From a checkpoint of a small image classifier.
Model: 4.34M parameters, 48-pixel images, arch vit, norm layernorm, activation silu, moe soft, num experts 16, layers 8.
Training: muon at rate 0.012, 23400 steps, batches of 64, held-out accuracy 91%.
Data: trained on retinal OCT scans (Kermany 2017), 98430 training examples, 15.2 epochs.
Rows from block 3, named by matrix and row number. Each number is 200 + 30 x the weight over its row's rms, rounded and kept within 0 to 999. All counts start at 0. After the name is the row's rms in percent of the matrix's.
# fc1: shared expert up (model.blocks.3.mlp.shared.fc1.weight, 96x192), inputs 0-47
fc1.0,123,155,228,210,173,228,237,285,214,186,150,215,235,187,195,193,211,163,217,211,174,195,179,205,177,198,209,222,150,159,180,200,203,124,187,173,204,206,173,171,148,213,189,175,217,220,190,194,197
fc1.1,084,135,223,214,199,169,184,200,165,141,173,199,180,221,175,180,244,159,165,199,195,199,199,161,241,245,168,204,112,180,182,223,196,168,196,211,205,189,110,160,176,171,208,243,188,205,171,240,207
fc1.2,078,195,215,197,190,239,233,200,208,212,189,209,191,207,201,206,170,174,174,250,207,197,240,191,202,184,197,155,200,224,143,213,246,173,222,181,216,199,160,164,195,178,231,164,212,162,148,216,206
fc1.3,076,195,115,171,146,236,176,252,157,223,169,217,217,234,200,194,208,227,247,260,161,190,215,203,277,203,198,283,266,206,241,233,188,211,178,168,183,185,180,222,175,207,213,145,198,231,229,213,192
fc1.4,085,197,188,175,214,168,163,145,284,173,148,210,140,217,169,181,258,189,229,210,224,197,186,163,196,215,196,206,206,216,170,195,190,219,237,175,220,227,221,183,240,153,191,185,185,215,225,143,204
fc1.5,121,209,189,225,206,191,210,188,216,219,222,190,142,184,169,144,211,194,174,189,196,216,308,197,189,193,221,200,190,169,213,226,229,189,177,174,207,195,277,216,189,186,201,232,206,174,182,231,205
fc1.6,061,208,148,191,141,184,187,170,215,176,180,156,200,141,166,192,241,210,173,183,193,220,209,194,174,267,200,195,242,267,207,223,185,188,187,157,247,242,226,196,210,190,142,171,223,243,220,221,167
fc1.7,087,193,239,173,186,167,209,216,164,251,192,232,213,158,227,260,158,157,202,175,205,198,179,149,210,234,197,192,165,169,227,241,192,218,210,226,208,175,205,243,242,163,205,183,212,166,202,238,218
fc1.8,111,145,203,216,219,200,197,193,222,219,195,219,231,202,207,205,156,207,161,198,219,212,207,176,174,178,154,170,194,289,188,222,187,144,173,223,210,167,245,196,225,185,214,210,220,205,238,214,212
fc1.9,086,193,202,198,194,218,218,161,221,183,197,222,204,231,232,187,180,176,196,219,226,146,223,225,167,204,252,225,213,148,175,189,204,174,219,214,237,212,207,149,222,157,198,213,174,227,250,212,145
fc1.10,078,208,222,208,185,226,195,246,188,222,206,207,211,230,212,167,164,168,141,161,200,221,191,185,192,254,182,191,250,228,228,193,213,196,190,179,171,223,249,219,215,194,190,171,225,142,175,178,196
fc1.11,091,202,237,178,227,170,187,253,229,204,229,211,163,175,190,229,203,259,178,208,215,192,182,168,226,219,197,172,163,165,165,153,303,227,209,201,242,224,179,220,226,218,179,186,193,168,127,212,184
fc1.12,084,192,225,207,167,164,219,163,193,239,229,210,161,206,174,175,217,180,128,157,197,159,244,210,182,188,220,204,131,170,217,207,195,203,185,210,173,283,217,227,195,183,191,150,213,232,188,191,181
fc1.13,113,228,173,228,182,194,197,241,242,177,259,197,183,191,175,149,244,211,197,213,180,170,248,239,186,234,192,165,204,141,198,192,255,154,177,165,204,209,316,177,167,199,184,175,192,174,182,196,217
fc1.14,097,149,183,227,168,175,120,173,214,197,195,233,213,187,147,280,232,205,223,217,196,156,108,192,241,223,167,217,173,221,172,170,185,196,207,209,241,164,142,229,247,241,197,256,232,207,193,201,201
fc1.15,091,227,130,207,168,211,217,243,192,173,180,142,206,215,213,233,250,192,250,216,189,173,235,189,181,213,169,231,227,192,184,218,181,217,185,198,180,199,242,229,257,208,181,198,225,143,161,174,199
fc1.16,082,167,192,191,138,191,126,197,188,163,174,208,175,213,231,188,189,174,208,234,194,221,195,198,204,272,168,207,213,233,226,220,144,198,185,202,186,169,228,210,232,201,178,169,208,205,218,207,181
fc1.17,080,229,202,211,243,205,165,222,191,225,196,264,126,171,187,231,197,192,221,237,195,184,164,202,228,182,156,210,218,177,237,165,188,187,199,168,183,217,237,182,205,239,220,142,173,283,205,224,177
fc1.18,087,165,157,157,191,172,180,181,208,215,223,225,204,212,190,178,223,202,192,157,199,196,205,212,225,153,234,231,216,222,223,196,229,179,221,208,206,193,265,238,216,220,187,208,144,206,224,164,197
fc1.19,072,162,176,239,217,210,155,182,179,197,109,175,235,197,200,166,224,194,167,242,228,245,184,226,216,183,234,232,136,222,171,223,119,241,183,213,195,185,223,264,261,179,192,195,202,206,218,170,192
fc1.20,085,239,251,191,188,251,226,263,184,150,110,177,136,169,195,199,227,176,280,203,201,181,220,197,187,167,167,190,174,145,211,254,151,242,187,233,216,201,233,189,221,211,203,197,195,209,190,201,182
fc1.21,105,157,240,202,198,204,149,198,224,201,246,188,167,209,188,216,209,249,200,206,199,255,179,227,192,208,154,229,177,166,191,221,200,181,200,216,171,235,197,143,191,200,194,199,191,221,218,225,172
fc1.22,117,223,198,240,180,224,181,244,216,162,205,219,125,184,182,188,183,181,198,202,218,190,233,251,147,180,152,172,164,236,231,174,187,189,187,200,192,203,167,187,187,191,196,256,176,207,241,210,194
fc1.23,084,235,158,165,233,236,168,199,133,207,235,185,162,165,193,180,187,228,204,213,217,175,227,191,225,182,225,280,135,220,203,139,170,160,222,206,232,162,212,176,272,218,227,224,188,170,250,246,225
fc1.24,086,253,177,188,168,232,202,146,170,188,183,232,167,146,210,182,239,174,201,204,198,249,185,250,167,201,191,215,216,238,242,152,242,210,203,156,166,226,224,189,223,210,180,214,145,213,212,243,199
fc1.25,084,202,185,138,190,212,182,193,234,110,197,180,158,165,187,181,200,188,178,217,198,158,256,202,184,167,178,226,214,223,209,208,181,161,178,223,206,232,258,213,177,200,222,194,203,196,190,189,197
fc1.26,092,161,200,261,217,193,225,190,168,230,206,186,187,224,163,213,231,182,106,157,187,189,256,161,186,160,215,183,247,227,209,141,227,215,218,169,243,235,268,213,239,168,208,171,165,168,203,219,207
fc1.27,227,248,162,212,194,181,290,222,235,156,194,216,249,158,186,193,190,236,236,188,173,211,130,175,145,227,236,195,224,146,211,202,251,203,217,176,216,224,305,228,189,206,217,181,182,151,149,265,215
fc1.28,114,231,246,204,204,180,226,185,213,157,198,200,227,158,168,213,230,182,293,212,193,210,171,207,191,162,226,192,256,153,171,180,178,149,209,206,242,166,178,217,179,226,215,244,195,227,116,202,228
fc1.29,094,198,184,276,210,197,203,181,207,218,187,212,134,200,215,123,174,203,184,166,199,243,302,109,255,181,238,222,196,169,237,217,202,234,231,190,245,183,263,215,180,183,207,188,169,180,222,224,197
fc1.30,075,191,262,182,211,165,255,232,187,192,191,243,227,239,181,178,200,120,167,213,224,235,187,219,236,232,247,260,177,175,190,176,201,189,184,178,202,234,179,195,224,168,217,171,193,235,145,150,196
fc1.31,094,217,198,167,178,216,131,219,236,210,267,212,167,180,208,199,255,188,205,187,202,185,113,217,213,226,227,179,225,229,206,210,182,149,227,217,167,219,155,215,273,211,175,244,194,177,216,137,220
fc1.32,157,206,202,221,209,144,317,207,205,173,169,244,250,188,149,196,178,196,238,202,181,199,110,219,181,191,219,202,213,153,236,225,222,186,201,173,251,237,238,197,203,188,201,215,211,137,151,233,219
fc1.33,074,176,217,195,173,190,194,143,134,203,220,188,233,161,158,173,129,267,225,194,226,170,219,156,191,198,258,261,157,152,191,151,164,186,245,238,187,216,236,225,180,185,226,165,224,259,210,201,169
fc1.34,094,243,186,193,198,274,171,220,176,182,219,199,150,158,193,172,153,177,226,199,198,249,218,179,216,176,144,251,181,214,174,198,207,231,179,211,229,131,239,180,250,241,224,165,189,188,142,258,221
fc1.35,080,241,187,201,212,232,207,189,205,161,223,222,124,241,202,196,130,202,168,199,227,135,227,178,218,168,188,215,140,243,188,228,212,166,202,193,210,185,198,176,197,175,186,176,172,166,218,213,219
fc1.36,083,169,216,189,190,196,246,164,216,179,143,169,214,227,179,196,165,156,211,227,197,227,245,182,157,247,205,178,178,224,197,158,254,145,175,222,201,225,177,213,179,192,224,237,151,202,212,178,189
fc1.37,140,164,248,224,226,250,204,219,152,173,187,186,134,185,194,228,244,219,257,221,193,207,200,172,194,187,176,200,174,161,208,202,166,240,200,188,203,202,195,222,230,207,206,165,153,241,235,194,171
fc1.38,077,203,198,223,221,213,217,184,215,175,257,207,187,195,190,164,191,199,235,195,215,158,180,198,189,167,212,226,234,253,172,190,199,183,184,186,190,200,198,251,229,228,242,234,225,181,226,208,175
fc1.39,085,202,136,202,199,157,227,195,225,183,108,123,224,199,218,199,207,180,268,234,193,183,202,214,196,247,184,195,149,164,189,222,262,195,197,227,209,186,212,144,228,218,199,217,239,185,197,218,191
fc1.40,101,162,210,117,217,196,222,160,305,196,184,201,177,199,215,211,153,215,183,200,218,180,182,173,123,200,152,214,177,212,185,179,223,174,204,188,246,156,252,216,241,191,229,173,187,185,216,188,239
fc1.41,109,253,199,256,202,185,277,187,174,196,198,234,202,212,205,200,197,207,163,193,189,206,40,220,257,188,215,236,241,182,225,233,223,242,189,200,178,178,210,215,177,210,186,245,164,192,175,224,186
fc1.42,080,222,211,182,184,236,196,142,168,172,204,170,167,210,201,177,169,196,180,236,208,220,230,147,212,129,177,224,232,190,206,175,210,146,188,207,193,166,191,268,192,203,244,200,212,236,229,263,194
fc1.43,101,174,204,225,229,236,175,173,213,179,209,188,196,189,220,199,180,177,208,186,192,143,202,179,224,187,217,165,185,254,176,198,200,182,193,232,242,194,230,221,184,179,205,203,166,187,221,151,208
fc1.44,085,158,164,156,205,178,214,224,174,222,179,172,205,182,201,156,196,213,183,201,198,218,137,211,199,184,248,207,240,176,237,165,226,220,196,188,181,231,203,235,221,207,237,197,190,206,206,228,163
fc1.45,098,236,227,221,156,217,220,232,218,171,228,229,208,177,179,139,181,206,183,209,189,189,184,147,180,201,202,235,96,253,217,198,204,230,202,184,185,237,274,158,138,229,193,206,229,107,232,250,163
fc1.46,132,199,196,215,189,174,242,193,217,182,158,206,112,231,187,215,230,214,158,189,201,211,272,209,214,157,191,229,229,175,211,233,265,242,184,208,181,210,190,246,187,213,201,211,222,139,202,201,218
fc1.47,113,243,161,204,213,131,183,218,222,184,151,194,187,196,229,231,196,175,222,184,214,196,303,160,240,184,177,174,124,242,215,197,249,152,177,215,231,210,214,197,236,195,213,222,154,176,177,158,214
fc1.48,122,165,221,265,235,201,217,187,171,199,243,191,205,184,167,199,267,236,156,204,199,194,173,171,209,149,224,195,198,243,149,191,174,256,216,175,199,196,222,207,254,183,202,233,164,208,205,171,193
fc1.49,170,178,208,218,202,203,166,204,173,158,204,198,219,173,201,211,173,224,232,225,201,175,242,177,195,174,203,201,155,220,183,123,165,143,214,184,202,160,217,178,188,208,214,187,182,290,223,220,208
fc1.50,110,210,170,196,214,224,184,251,173,160,220,220,220,193,199,193,149,219,162,184,225,177,270,194,183,169,156,171,121,180,186,198,196,215,224,213,211,244,199,164,191,229,188,215,165,236,206,173,242
fc1.51,088,191,157,143,218,192,206,240,236,223,170,239,215,183,179,146,185,199,212,243,233,181,159,214,166,230,226,216,160,250,182,170,174,198,180,171,196,209,222,212,153,216,205,252,174,213,201,189,181
fc1.52,089,183,253,183,155,158,268,222,220,191,182,232,254,191,184,204,194,189,199,218,223,208,211,179,149,253,202,232,193,175,222,218,224,227,222,183,226,237,241,247,167,204,193,225,188,238,192,182,210
fc1.53,087,220,124,189,190,196,176,212,213,203,165,184,231,225,192,172,225,157,213,256,203,205,162,134,223,195,258,195,199,196,175,222,211,210,168,230,152,166,262,190,190,168,188,252,157,217,218,228,215
fc1.54,096,223,196,144,239,190,188,160,190,227,166,186,138,208,228,232,275,165,146,167,204,223,274,153,168,171,194,190,208,176,179,231,217,184,207,202,219,227,238,225,171,191,208,233,190,222,179,250,194
fc1.55,094,223,192,217,152,167,256,191,188,216,176,211,227,203,162,224,222,219,220,204,155,213,105,174,175,212,193,198,207,197,204,232,234,263,202,180,215,204,257,244,163,249,178,243,235,185,162,158,206
fc1.56,103,263,169,214,195,224,183,234,171,222,229,170,157,260,217,230,178,210,197,208,194,188,175,206,245,166,179,195,231,197,212,225,175,275,206,194,171,186,212,243,153,209,205,253,218,236,137,221,170
fc1.57,087,140,192,209,242,221,168,194,177,183,170,190,208,204,158,256,191,202,182,240,202,221,193,158,164,133,165,207,214,203,245,188,193,188,155,202,134,202,267,227,240,182,220,187,210,189,188,201,210
fc1.58,088,193,155,220,181,174,221,169,178,196,216,165,181,222,242,207,224,199,182,201,211,198,187,204,214,197,198,222,216,172,199,246,256,159,214,224,209,179,239,188,191,224,214,211,220,195,166,210,196
fc1.59,092,253,244,163,255,219,192,188,242,196,214,173,148,221,166,317,181,178,217,186,197,213,143,146,234,186,215,199,151,139,199,241,200,206,203,199,204,197,190,203,255,187,199,151,250,234,205,239,179
fc1.60,112,303,186,192,206,244,166,227,179,207,170,207,240,218,208,198,204,240,230,226,191,241,173,227,206,236,194,188,189,137,207,133,221,246,203,188,227,154,156,175,192,224,200,189,182,215,202,165,175
fc1.61,105,166,235,189,220,173,194,177,172,183,180,210,187,285,247,222,165,188,206,201,205,189,216,158,184,225,203,203,249,184,197,234,238,179,178,221,202,214,218,219,210,202,217,208,195,200,229,183,178
fc1.62,102,204,242,215,219,191,137,107,214,121,187,183,166,198,224,206,235,218,182,180,212,210,268,139,220,191,195,192,193,201,185,246,231,207,206,202,268,164,222,208,215,223,185,202,170,190,196,221,182
fc1.63,079,189,144,278,186,238,201,235,126,259,169,210,238,154,193,223,201,181,213,240,210,162,194,178,202,206,163,177,154,201,211,183,222,228,221,220,236,182,199,195,183,192,172,208,205,209,228,187,218
fc1.64,088,178,182,196,222,224,225,180,193,180,263,238,144,201,190,206,156,212,191,183,202,192,173,140,182,232,191,143,146,213,188,189,254,162,210,212,199,218,174,202,230,231,194,249,256,179,206,227,186
fc1.65,083,199,171,163,226,186,210,153,179,219,225,166,159,208,159,193,193,188,236,146,209,150,227,180,213,222,242,229,115,254,223,222,170,186,218,205,205,202,192,227,211,180,238,217,163,215,225,137,163
fc1.66,089,206,209,236,177,174,231,163,281,212,210,160,254,222,201,206,190,218,212,221,199,211,120,183,171,150,193,165,230,136,209,169,192,164,211,176,201,253,199,252,203,217,198,155,219,181,183,148,208
fc1.67,091,185,174,244,201,206,152,197,160,132,247,236,123,184,242,226,182,244,251,195,194,216,228,157,234,234,202,213,224,149,199,180,228,251,229,180,241,187,239,241,243,202,212,180,233,177,193,199,204
fc1.68,085,245,166,157,254,196,204,197,156,176,180,215,124,186,196,183,237,186,216,203,212,233,215,205,185,158,162,138,205,209,194,206,202,216,213,227,199,241,214,221,187,150,190,255,141,220,185,187,194
fc1.69,085,189,223,233,234,233,187,237,223,186,232,195,213,235,229,202,213,167,203,177,175,180,190,186,178,211,174,208,205,186,210,201,241,194,224,160,188,202,211,193,272,210,170,199,214,174,168,175,195
fc1.70,103,271,277,193,173,234,176,164,152,194,181,187,222,230,216,193,212,209,192,220,205,215,209,153,217,241,199,186,98,287,210,207,186,230,197,209,232,199,198,172,200,197,178,174,204,227,175,228,194
fc1.71,083,234,222,261,219,203,230,136,213,187,210,180,177,185,225,229,291,173,184,180,220,193,200,223,210,196,179,209,203,211,223,203,218,205,169,226,225,257,192,147,152,250,175,221,175,200,152,179,187
fc1.72,067,184,185,223,197,203,196,190,185,189,196,164,211,174,231,203,267,247,234,195,213,206,169,159,156,171,195,234,162,121,217,215,144,180,181,222,190,259,246,145,220,225,179,159,217,214,191,148,214
fc1.73,073,230,143,231,175,226,224,178,197,196,172,233,195,183,196,177,273,245,177,230,221,198,180,240,199,246,206,225,124,143,221,167,185,208,159,201,195,195,155,190,171,216,216,199,195,246,139,209,200
fc1.74,094,195,143,156,194,253,181,227,144,225,257,186,164,220,230,167,224,224,233,212,218,205,198,191,224,220,176,240,192,217,226,232,219,233,201,200,255,150,139,200,203,233,214,230,175,193,231,228,165
fc1.75,069,204,129,193,196,238,245,228,209,228,189,242,213,227,175,198,210,137,157,199,189,204,173,185,205,228,213,151,212,172,193,190,231,187,217,202,215,193,235,221,260,207,173,228,248,262,231,204,218
fc1.76,090,171,165,217,185,141,216,167,195,183,200,200,158,222,216,203,212,144,205,181,193,203,257,234,173,194,168,217,213,169,205,238,251,131,194,191,249,216,210,200,201,208,181,223,241,195,161,204,193
fc1.77,092,176,217,212,189,137,196,235,214,203,182,203,166,178,200,226,197,207,149,207,228,182,194,250,213,220,181,208,166,244,177,180,170,190,194,206,193,152,219,230,221,200,205,219,177,183,195,186,206
fc1.78,228,207,168,205,215,198,148,249,219,146,174,204,221,188,188,223,204,219,249,206,201,181,273,187,194,203,154,181,163,208,159,171,210,166,210,187,208,197,220,196,205,228,184,253,169,249,172,231,203
fc1.79,107,174,187,282,194,175,244,207,208,186,223,188,205,218,184,207,235,232,224,209,177,245,154,177,221,189,193,220,265,170,208,228,200,242,202,187,170,234,267,173,180,197,218,163,213,196,171,158,189
fc1.80,093,193,195,244,174,227,219,218,168,201,203,162,202,172,180,161,149,148,250,220,204,159,178,208,174,222,177,191,170,138,253,187,178,202,179,205,198,213,221,201,174,175,170,210,191,210,256,236,201
fc1.81,107,208,183,198,180,223,153,182,199,156,264,207,190,206,203,169,174,205,207,226,193,193,269,192,231,192,182,213,228,227,211,207,210,215,195,188,184,204,198,214,193,187,215,170,195,233,187,191,202
fc1.82,064,220,151,193,174,195,198,160,231,140,125,172,243,215,165,200,236,179,243,182,231,196,146,248,231,181,175,205,173,230,215,212,241,187,206,210,197,212,237,173,212,200,220,213,186,205,214,245,213
fc1.83,082,210,179,231,204,194,199,215,181,186,177,203,187,198,181,217,288,213,214,257,164,262,179,174,120,155,152,200,153,207,254,131,203,182,188,187,202,261,253,219,212,190,164,146,222,139,187,179,237
fc1.84,102,211,190,188,236,161,220,159,163,187,209,209,148,195,186,184,232,220,203,214,208,150,183,189,269,236,208,200,178,194,173,180,174,216,184,225,194,139,240,237,166,197,220,221,190,226,202,179,220
fc1.85,087,197,189,247,177,187,225,212,182,196,203,233,137,164,213,168,208,237,210,187,187,195,185,192,215,160,253,219,168,225,211,149,178,252,214,166,192,203,176,172,180,216,193,210,228,234,240,166,187
fc1.86,079,176,171,208,169,198,189,147,199,195,210,219,216,267,158,193,213,185,173,165,177,164,124,231,239,162,209,193,270,188,212,212,229,232,196,220,202,227,189,232,214,229,189,182,176,191,208,159,185
fc1.87,093,196,211,204,213,139,209,216,156,186,188,208,188,181,159,199,257,229,203,173,198,169,200,114,237,224,173,212,176,151,165,222,156,211,165,184,219,162,208,191,152,185,187,172,176,213,214,191,215
fc1.88,080,201,217,142,194,178,169,158,167,174,232,195,179,196,215,190,199,236,189,203,201,168,221,229,231,152,200,147,162,169,234,284,180,199,161,235,215,148,243,182,148,202,190,173,155,209,212,214,225
fc1.89,092,193,156,167,226,196,152,234,229,203,206,204,156,184,202,209,178,211,223,199,210,177,140,185,194,154,239,197,161,188,190,241,134,182,197,197,219,229,231,192,210,196,239,237,193,214,179,222,224
fc1.90,118,221,245,279,207,211,269,237,173,192,210,205,174,200,204,217,177,186,161,191,167,240,150,215,147,170,187,157,162,195,206,203,145,211,191,173,187,179,247,233,230,210,176,157,190,201,267,195,191
fc1.91,068,232,183,265,151,216,262,203,235,196,205,289,179,203,148,274,200,215,206,220,209,199,184,174,156,215,225,214,261,179,154,223,226,226,194,218,222,219,178,217,240,213,202,225,229,185,208,191,225
fc1.92,121,259,194,207,206,223,155,200,227,151,204,168,154,241,212,188,175,202,214,203,211,247,164,204,201,158,194,214,204,193,190,185,182,227,203,197,239,192,247,249,198,207,208,140,203,201,244,214,206
fc1.93,111,229,217,197,208,132,177,211,168,201,196,174,200,160,194,181,209,199,237,210,200,181,210,150,229,268,212,214,147,222,186,201,167,192,194,183,226,153,233,223,196,215,230,193,165,226,160,242,213
fc1.94,079,207,235,195,199,266,209,234,193,178,201,212,190,136,160,127,213,206,206,236,203,178,216,181,192,185,193,215,197,185,214,210,189,176,203,178,233,222,237,237,234,209,215,135,204,167,204,184,200
fc1.95,080,250,198,177,200,243,194,196,197,200,132,216,227,271,206,182,196,188,193,208,235,196,255,155,215,179,201,192,125,216,262,214,149,181,207,198,251,169,159,179,190,213,200,175,183,254,152,201,225