Weights of a small image classifier: 4.34M parameters.
Rows from block 2 of a small image classifier, named by matrix and row number. Rows with one number belong to one neuron. Each number is 128 + 32 x the weight over its row's rms, rounded and kept within 0 to 255. All counts start at 0.
After each neuron's rows are labels from the 100 images, of 14976, where the neuron reaches its highest value: "colour at peak" is the nearest of a few named colours to the mean colour under the peak. Only what is clearly more common there than usual is listed. The data: retinal OCT scans (Kermany 2017). In brackets: how many of the 100, against the usual share in percent.
# fc1: MLP up (model.blocks.2.mlp.fc1.weight, 384x192), inputs 0-63
# fc2: MLP down (model.blocks.2.mlp.fc2.weight, 192x384, transposed), outputs 0-63

fc1.254 [ 76 138 143 157 108  75 153 184 157 160 150 104 141  92 172 163 152 128 128 126 114 173  91 107  81 109 185 163 114 134 102 185 122  87 159 138 143 143  77 116 120 146 112 133  78  63 126  76 105 136 195 158 147 141 108 184 146 111  75 121  85  94 133 106]
fc2.254 [ 86  86  92  82 199 142 158  80 143 121 109 161 132 130 130  99 119  79 113 116 131 115 145 154 165 115  55 111 143 154 140  82  41 128 115 112 192 125 119 145 137 165 143 116 131 181 124 123 123  81  61 115 109 140 111 106  82 126 214 132 152 214 145 158]
colour at peak: grey (100 vs 25.6)

fc1.120 [150 120 134 101  96 151 158 151  61 135 176 179  99 148 176 131 174 148 110 186  96 133 149 122 123 152 152 101 122 131 137  82 137 122  83 128 172 143 177 131 134 173 144 115 133 118 233 128 175  92 171 132  60 140 121 162 120 140 162 145 138 111 103  59]
fc2.120 [128 106  88 169 108 141 176  89 178  87  97 191 123 107  70 104 102 151 151 105 112 144 178 129 122 156  68 105 115 136  92  88 179 143  75 110 128 104 112 133  76 142 139 134 126 101 117 117 146 139 172 137 170 171  62 156  97 144 123  87 114 134 118  80]
colour at peak: grey (86 vs 25.6)

fc1.41 [139 104 133  66 160  91 151 154 109 112 164 131 117  77 169 117  85 172 163 135 129 166 143 166 106 130 131 139 104  86  31 107 151 180  95 124 119 145 157 141 127 108  78 129  65  80 106 132 150 139 162 159 196 142  96 103 188 119 146 135 106 172 112 129]
fc2.41 [ 86 143 120 121  53 119 101 156 135 102  64 148  96  74 109 134 145 110  21 156 112  93 104 112  64 132 195 151 185 136 135 180 117  98 173 104 148 139 133  96 105  95 165 157  66 122 123 140 144 110 107 139 176 142 138 172 164 139  81 153 166 105 150 124]
colour at peak: grey (85 vs 25.6)

fc1.359 [ 85 131 118 110 171 156 155 164 134 201 185 111 170 137  67  72 118  98 175 131 130 124 185 130 100 191 162 192  25 108 140 126 133  96  70  80 144 122  66 130 133 130  88 135 109 177 154 172  96 111 102  97 137  77 160 129 136  97 132 148  57 112 153 175]
fc2.359 [134  87 141 118 179 105 145  81 185 142 143  46 127 126 112 108 103 153  43 125 134 121 151 156 145 113 143 175 147 105  83 167 129 106 107 155  90  77 121 101 110 129 174 150 121 138 113 114 152 185 167  88 105 178 156 156 171 132 125 148 167 174 178 108]
colour at peak: grey (80 vs 25.6)

fc1.219 [164 134 121 106 182 158  97 133 147 101 146 160  95 124  73 127 103  97 112 145 199 131 115 149 118 123 151 163 106 134 211 121 113 167 135 137 177  77 122 118 138 114 174 106 169 170 143  95 122 141 152  83 114 119 103 142 140 137 155 107 109  44 107 147]
fc2.219 [145 124 159 175  86 112  94 122 118 170 150 157  82 142 147 128 159 150 160 142  54 130 162 140 169 141 157 133 169 118 116 191 177 117 171 153 111 173  77  86 106 151 136 104 131 108  74 105 114 116  78 167  78 128 117 107 104 128  86 116  99 165 163  90]
colour at peak: grey (99 vs 25.6)

fc1.289 [143 129 147 165 136 112 149  84 112  90 121 120  64 132 165 124 100 149 122 132 117 127  87 102  59 131  97  99 119 172 139 108 112 107 172 139 165 147  99  86  74 146 102 128  72 113 150 129 110 135 100 191 170 100 138 143 145 209 160 110  62  84 165 169]
fc2.289 [ 87 204 104 104 152 206 157 134  87 173 120 125  77 137  81  68 125 128 167  95 179 133  86 155 183 115  77  90 132 142 132 105 129 103 117  94 167 134 135 142 109  95 131 168 179 150 147 167 207 122  93 161  89 108 114 187 167 182  86 112 163 157 114  60]
colour at peak: white (70 vs 1.9)

fc1.360 [111  83 143 111 163 148 179 109 170 180 108 165  99 173 159 120 159 163 135 127  86 183 137 124  90 148  82 114 134 112 158 146 134 126 132  70 113 143 106  91 133 111 203  84 164  53 118 157 157 156 104 152 153 139 141 146 133  55 134 149 193 131 181  62]
fc2.360 [ 77 162 134 102 173 143 109 136 158  70 130 115 164 111 153 118 105 134 138 115  72 138 141 162 131  66 162 124 141 106 176  86  90  81 113 119  77 114 106 195 175 134  81 126 115  93 172  90 125 158 127 131 149 114  93 106 215 102 144 156 154 167 134 193]
colour at peak: grey (63 vs 25.6)

fc1.211 [155  95 130 162 111 124  89  99 124 142 116 123  86 157 119 139  89 104 125 122 107 126  56 107 163 162  74 205 149  81 124 126 100 155 188 207 115 109 201 170 111 177 147  81  50 111 128 161 148  83 116 175 155 164 115 145 114  61 176 145 139 114  55  81]
fc2.211 [104 202 144 135 118 138 193 100 132 142 135  95  92 133  32 149 149 153 125 147 123 139 201  95 110 147 154  90 185 132 102 177 120 167 102  79 174 129 113 135 121 106 123 129 145 109 111 125 151 158  78 164 128  58 136 100 166  99  35 147  95 179 167 160]
colour at peak: grey (81 vs 25.6)

fc1.356 [157 104 174 121  96  99 120 152 142 148 148 115 129 118 215 139 108 130 161 141  88 153 148  85 145  74 152 160 120  58  77 174  94 164 196 182 129 220 130 156 153 229  86 109 132 116 137 108  59 106 119 115 148 198  36 101 117 155 104  93 127 118  93 128]
fc2.356 [ 88 228 105 125  94 119 136  92 117 100 138 185 140 143  88 126 108  99 102 138 121 156 119 168 109 144 132  46 131 126 180 120 118 169  66 130 163  47  83  79 128 136 149 139 113 137 125 103 229 150 142 111 107 107 186 174 105 131 151 202 126 173 111 125]
colour at peak: grey (67 vs 25.6)

fc1.107 [152 178 107 179  92 132 129 108 118 102 148 169 129 127 153 117 130 150 101  89 145 164 102 101  86 177 105  79 121 112 150  99 115 128  90 107  99 164 143 114 112 192 199 144  97 180 121 104 140 134 111  99 176  34 136  85 109 111 152 131 101  96 151 146]
fc2.107 [148 175 153 130 106 169 151 198 176 160  96 109 115 136 116 101 132 101  81  82 128 112 110 118 185 148 137 152  89 148 134 108  90 179 124  98 173  98 138 140 152 115  63 113 120 119 109 142 107 146  82 161 109 163 156 133 132 219  75  99 222 136 134 129]
colour at peak: white (96 vs 1.9)

fc1.325 [139 111 147 148 116 131 161 124  81 124 109  65  93 183  89 142 128 114 159 181 142 119  99 102 146 180 111 129 159  73 161 129 109 147 152 122 185 180 135 141 127 180  42  93  87 140  82 181 104 133 175 108 154 116 112  98 122 140 108 148 131 144 102  49]
fc2.325 [ 97 147 148 149 104 118 158 159 189  44 148 133  97 126  70 101 107 110  72 115  64 140 147 101  93 107 173 108 151 149 122 162 128 107 106  97 164  98 128 107 134 108 154 140 113 113 164 168 135 119 114 164 131 168 159 169 160 147 109 102 161  99 110 130]
colour at peak: grey (69 vs 25.6)

fc1.89 [ 97  45 142  57 120  82 116 145 151 115  87 134 172 122 107 124 110 122 132 153 147  99  87 139 122  97 121 103 108 102  55 125 129 173 145 106 162 159 145  90 136 148 146 199  69 119 105 127 113 112 127 134 114 174 110  63 126 156 168 122 143 188 126  86]
fc2.89 [ 57 162 122 194 138  87 172 107 117  78 151 169 137 174 123 103 120  59 141 116 118 136 133  80 100  92 108 124 129 155 128 144 145 114  71 124 167  91 152 174 153  84  69 114 129 101 153 105  80 193 164 105 174  81  98 111 136 167 110 112 105 135 103 133]
colour at peak: grey (66 vs 25.6)

fc1.255 [169 151 123 142 131 101 159  54 127 141 134 158 141 127 163 208 133  66 103 119 158 127 162 152  97 115 102  95 116  95 133 160 101 111  92 130 104 219 168 128  80 157 196 143 104 102  93 103  99 130 166  98 118 198  80 167  95 137 128  99 154 130 136  55]
fc2.255 [ 61 122 148 131 111 178 154 110 188  73 180  75  80 151 126 140 122 140 179 166 120 163  95 107 193 144  81 139 132 142 117 113 144 125 114 155 138 121  74  81 148 105 111 122 206 108  66 123 155 141 119 156 147 149 138 131 125  83  48 131 109 138 152 149]
colour at peak: white (41 vs 1.9)

fc1.335 [108 144 154 120 145  40 105 115 148 187 133 130 110 153  82  44 125 188 132 166 174 141 118 131  76  97 138 150 115  93 152 110 123 130 107 144  97 140 103  89 114 182  95  88  73 118 144 172 138 180 122 125 140 129 114  99 105  88  99 167 130 164 200 114]
fc2.335 [ 72 125 108 112 127  99 168 157  85 143 107 126  52 121 129 136 170  96 129 122 161 153 166 119 137 117 151 141 146 167 109  78 132 137 151 149 110 148 165 142 172 154  76 153  91  86  67 152 177 141  63 148 118 137 174 158 149 113  96 140 103  83 106 139]
colour at peak: grey (96 vs 25.6)

fc1.297 [187  98 117  92 181 158  65 106 105 163 114  93 105 129 129 102 135 103  98 134 105 127  87 156  91 140 111 133  71 164 171  69 136  71 185 181 141 133 112 112 115 131 139 200 149 147 144 101 132 121  73 147 190 160  99  25 113 129 128  93 163 109 128  84]
fc2.297 [134 122 151 136 172 139 156  91  84 138 161  80 201 153 154 118  61 146 140 174 154 180 144 101 169 166  86 115 166  78  91  95  87 111 150 113 105 139  80 115 147  90  78 106   9 163 144 134 154 119 207 141 123  94  97 145 116  92 141 153 120 118 174 113]
colour at peak: grey (98 vs 25.6)

fc1.305 [139 137 138 180 149  96 125 175 136  51 121 182 149 117 147 114 167 106 177 132  50 144  93 114 129 132 119 140 157 193 143  92 122 122 118 164  81 114 184  99  98 129 153 121 148 158  77 112 130 127  94 141 113  94 118 144 190  83 133 100 144 150 169 166]
fc2.305 [ 97 102 115 166 102 208 196  37 114 163 157  62 134 196 160 140  98  97 171 167 186  61 147 161 176 150 114 140  52  53 141 136 121 117 106  89 109 147 130  99 112 136  74  99 125 114 181 102 132  95 131 122 165 103  91 147 106 120 145 143 102 148 137 101]
colour at peak: grey (95 vs 25.6)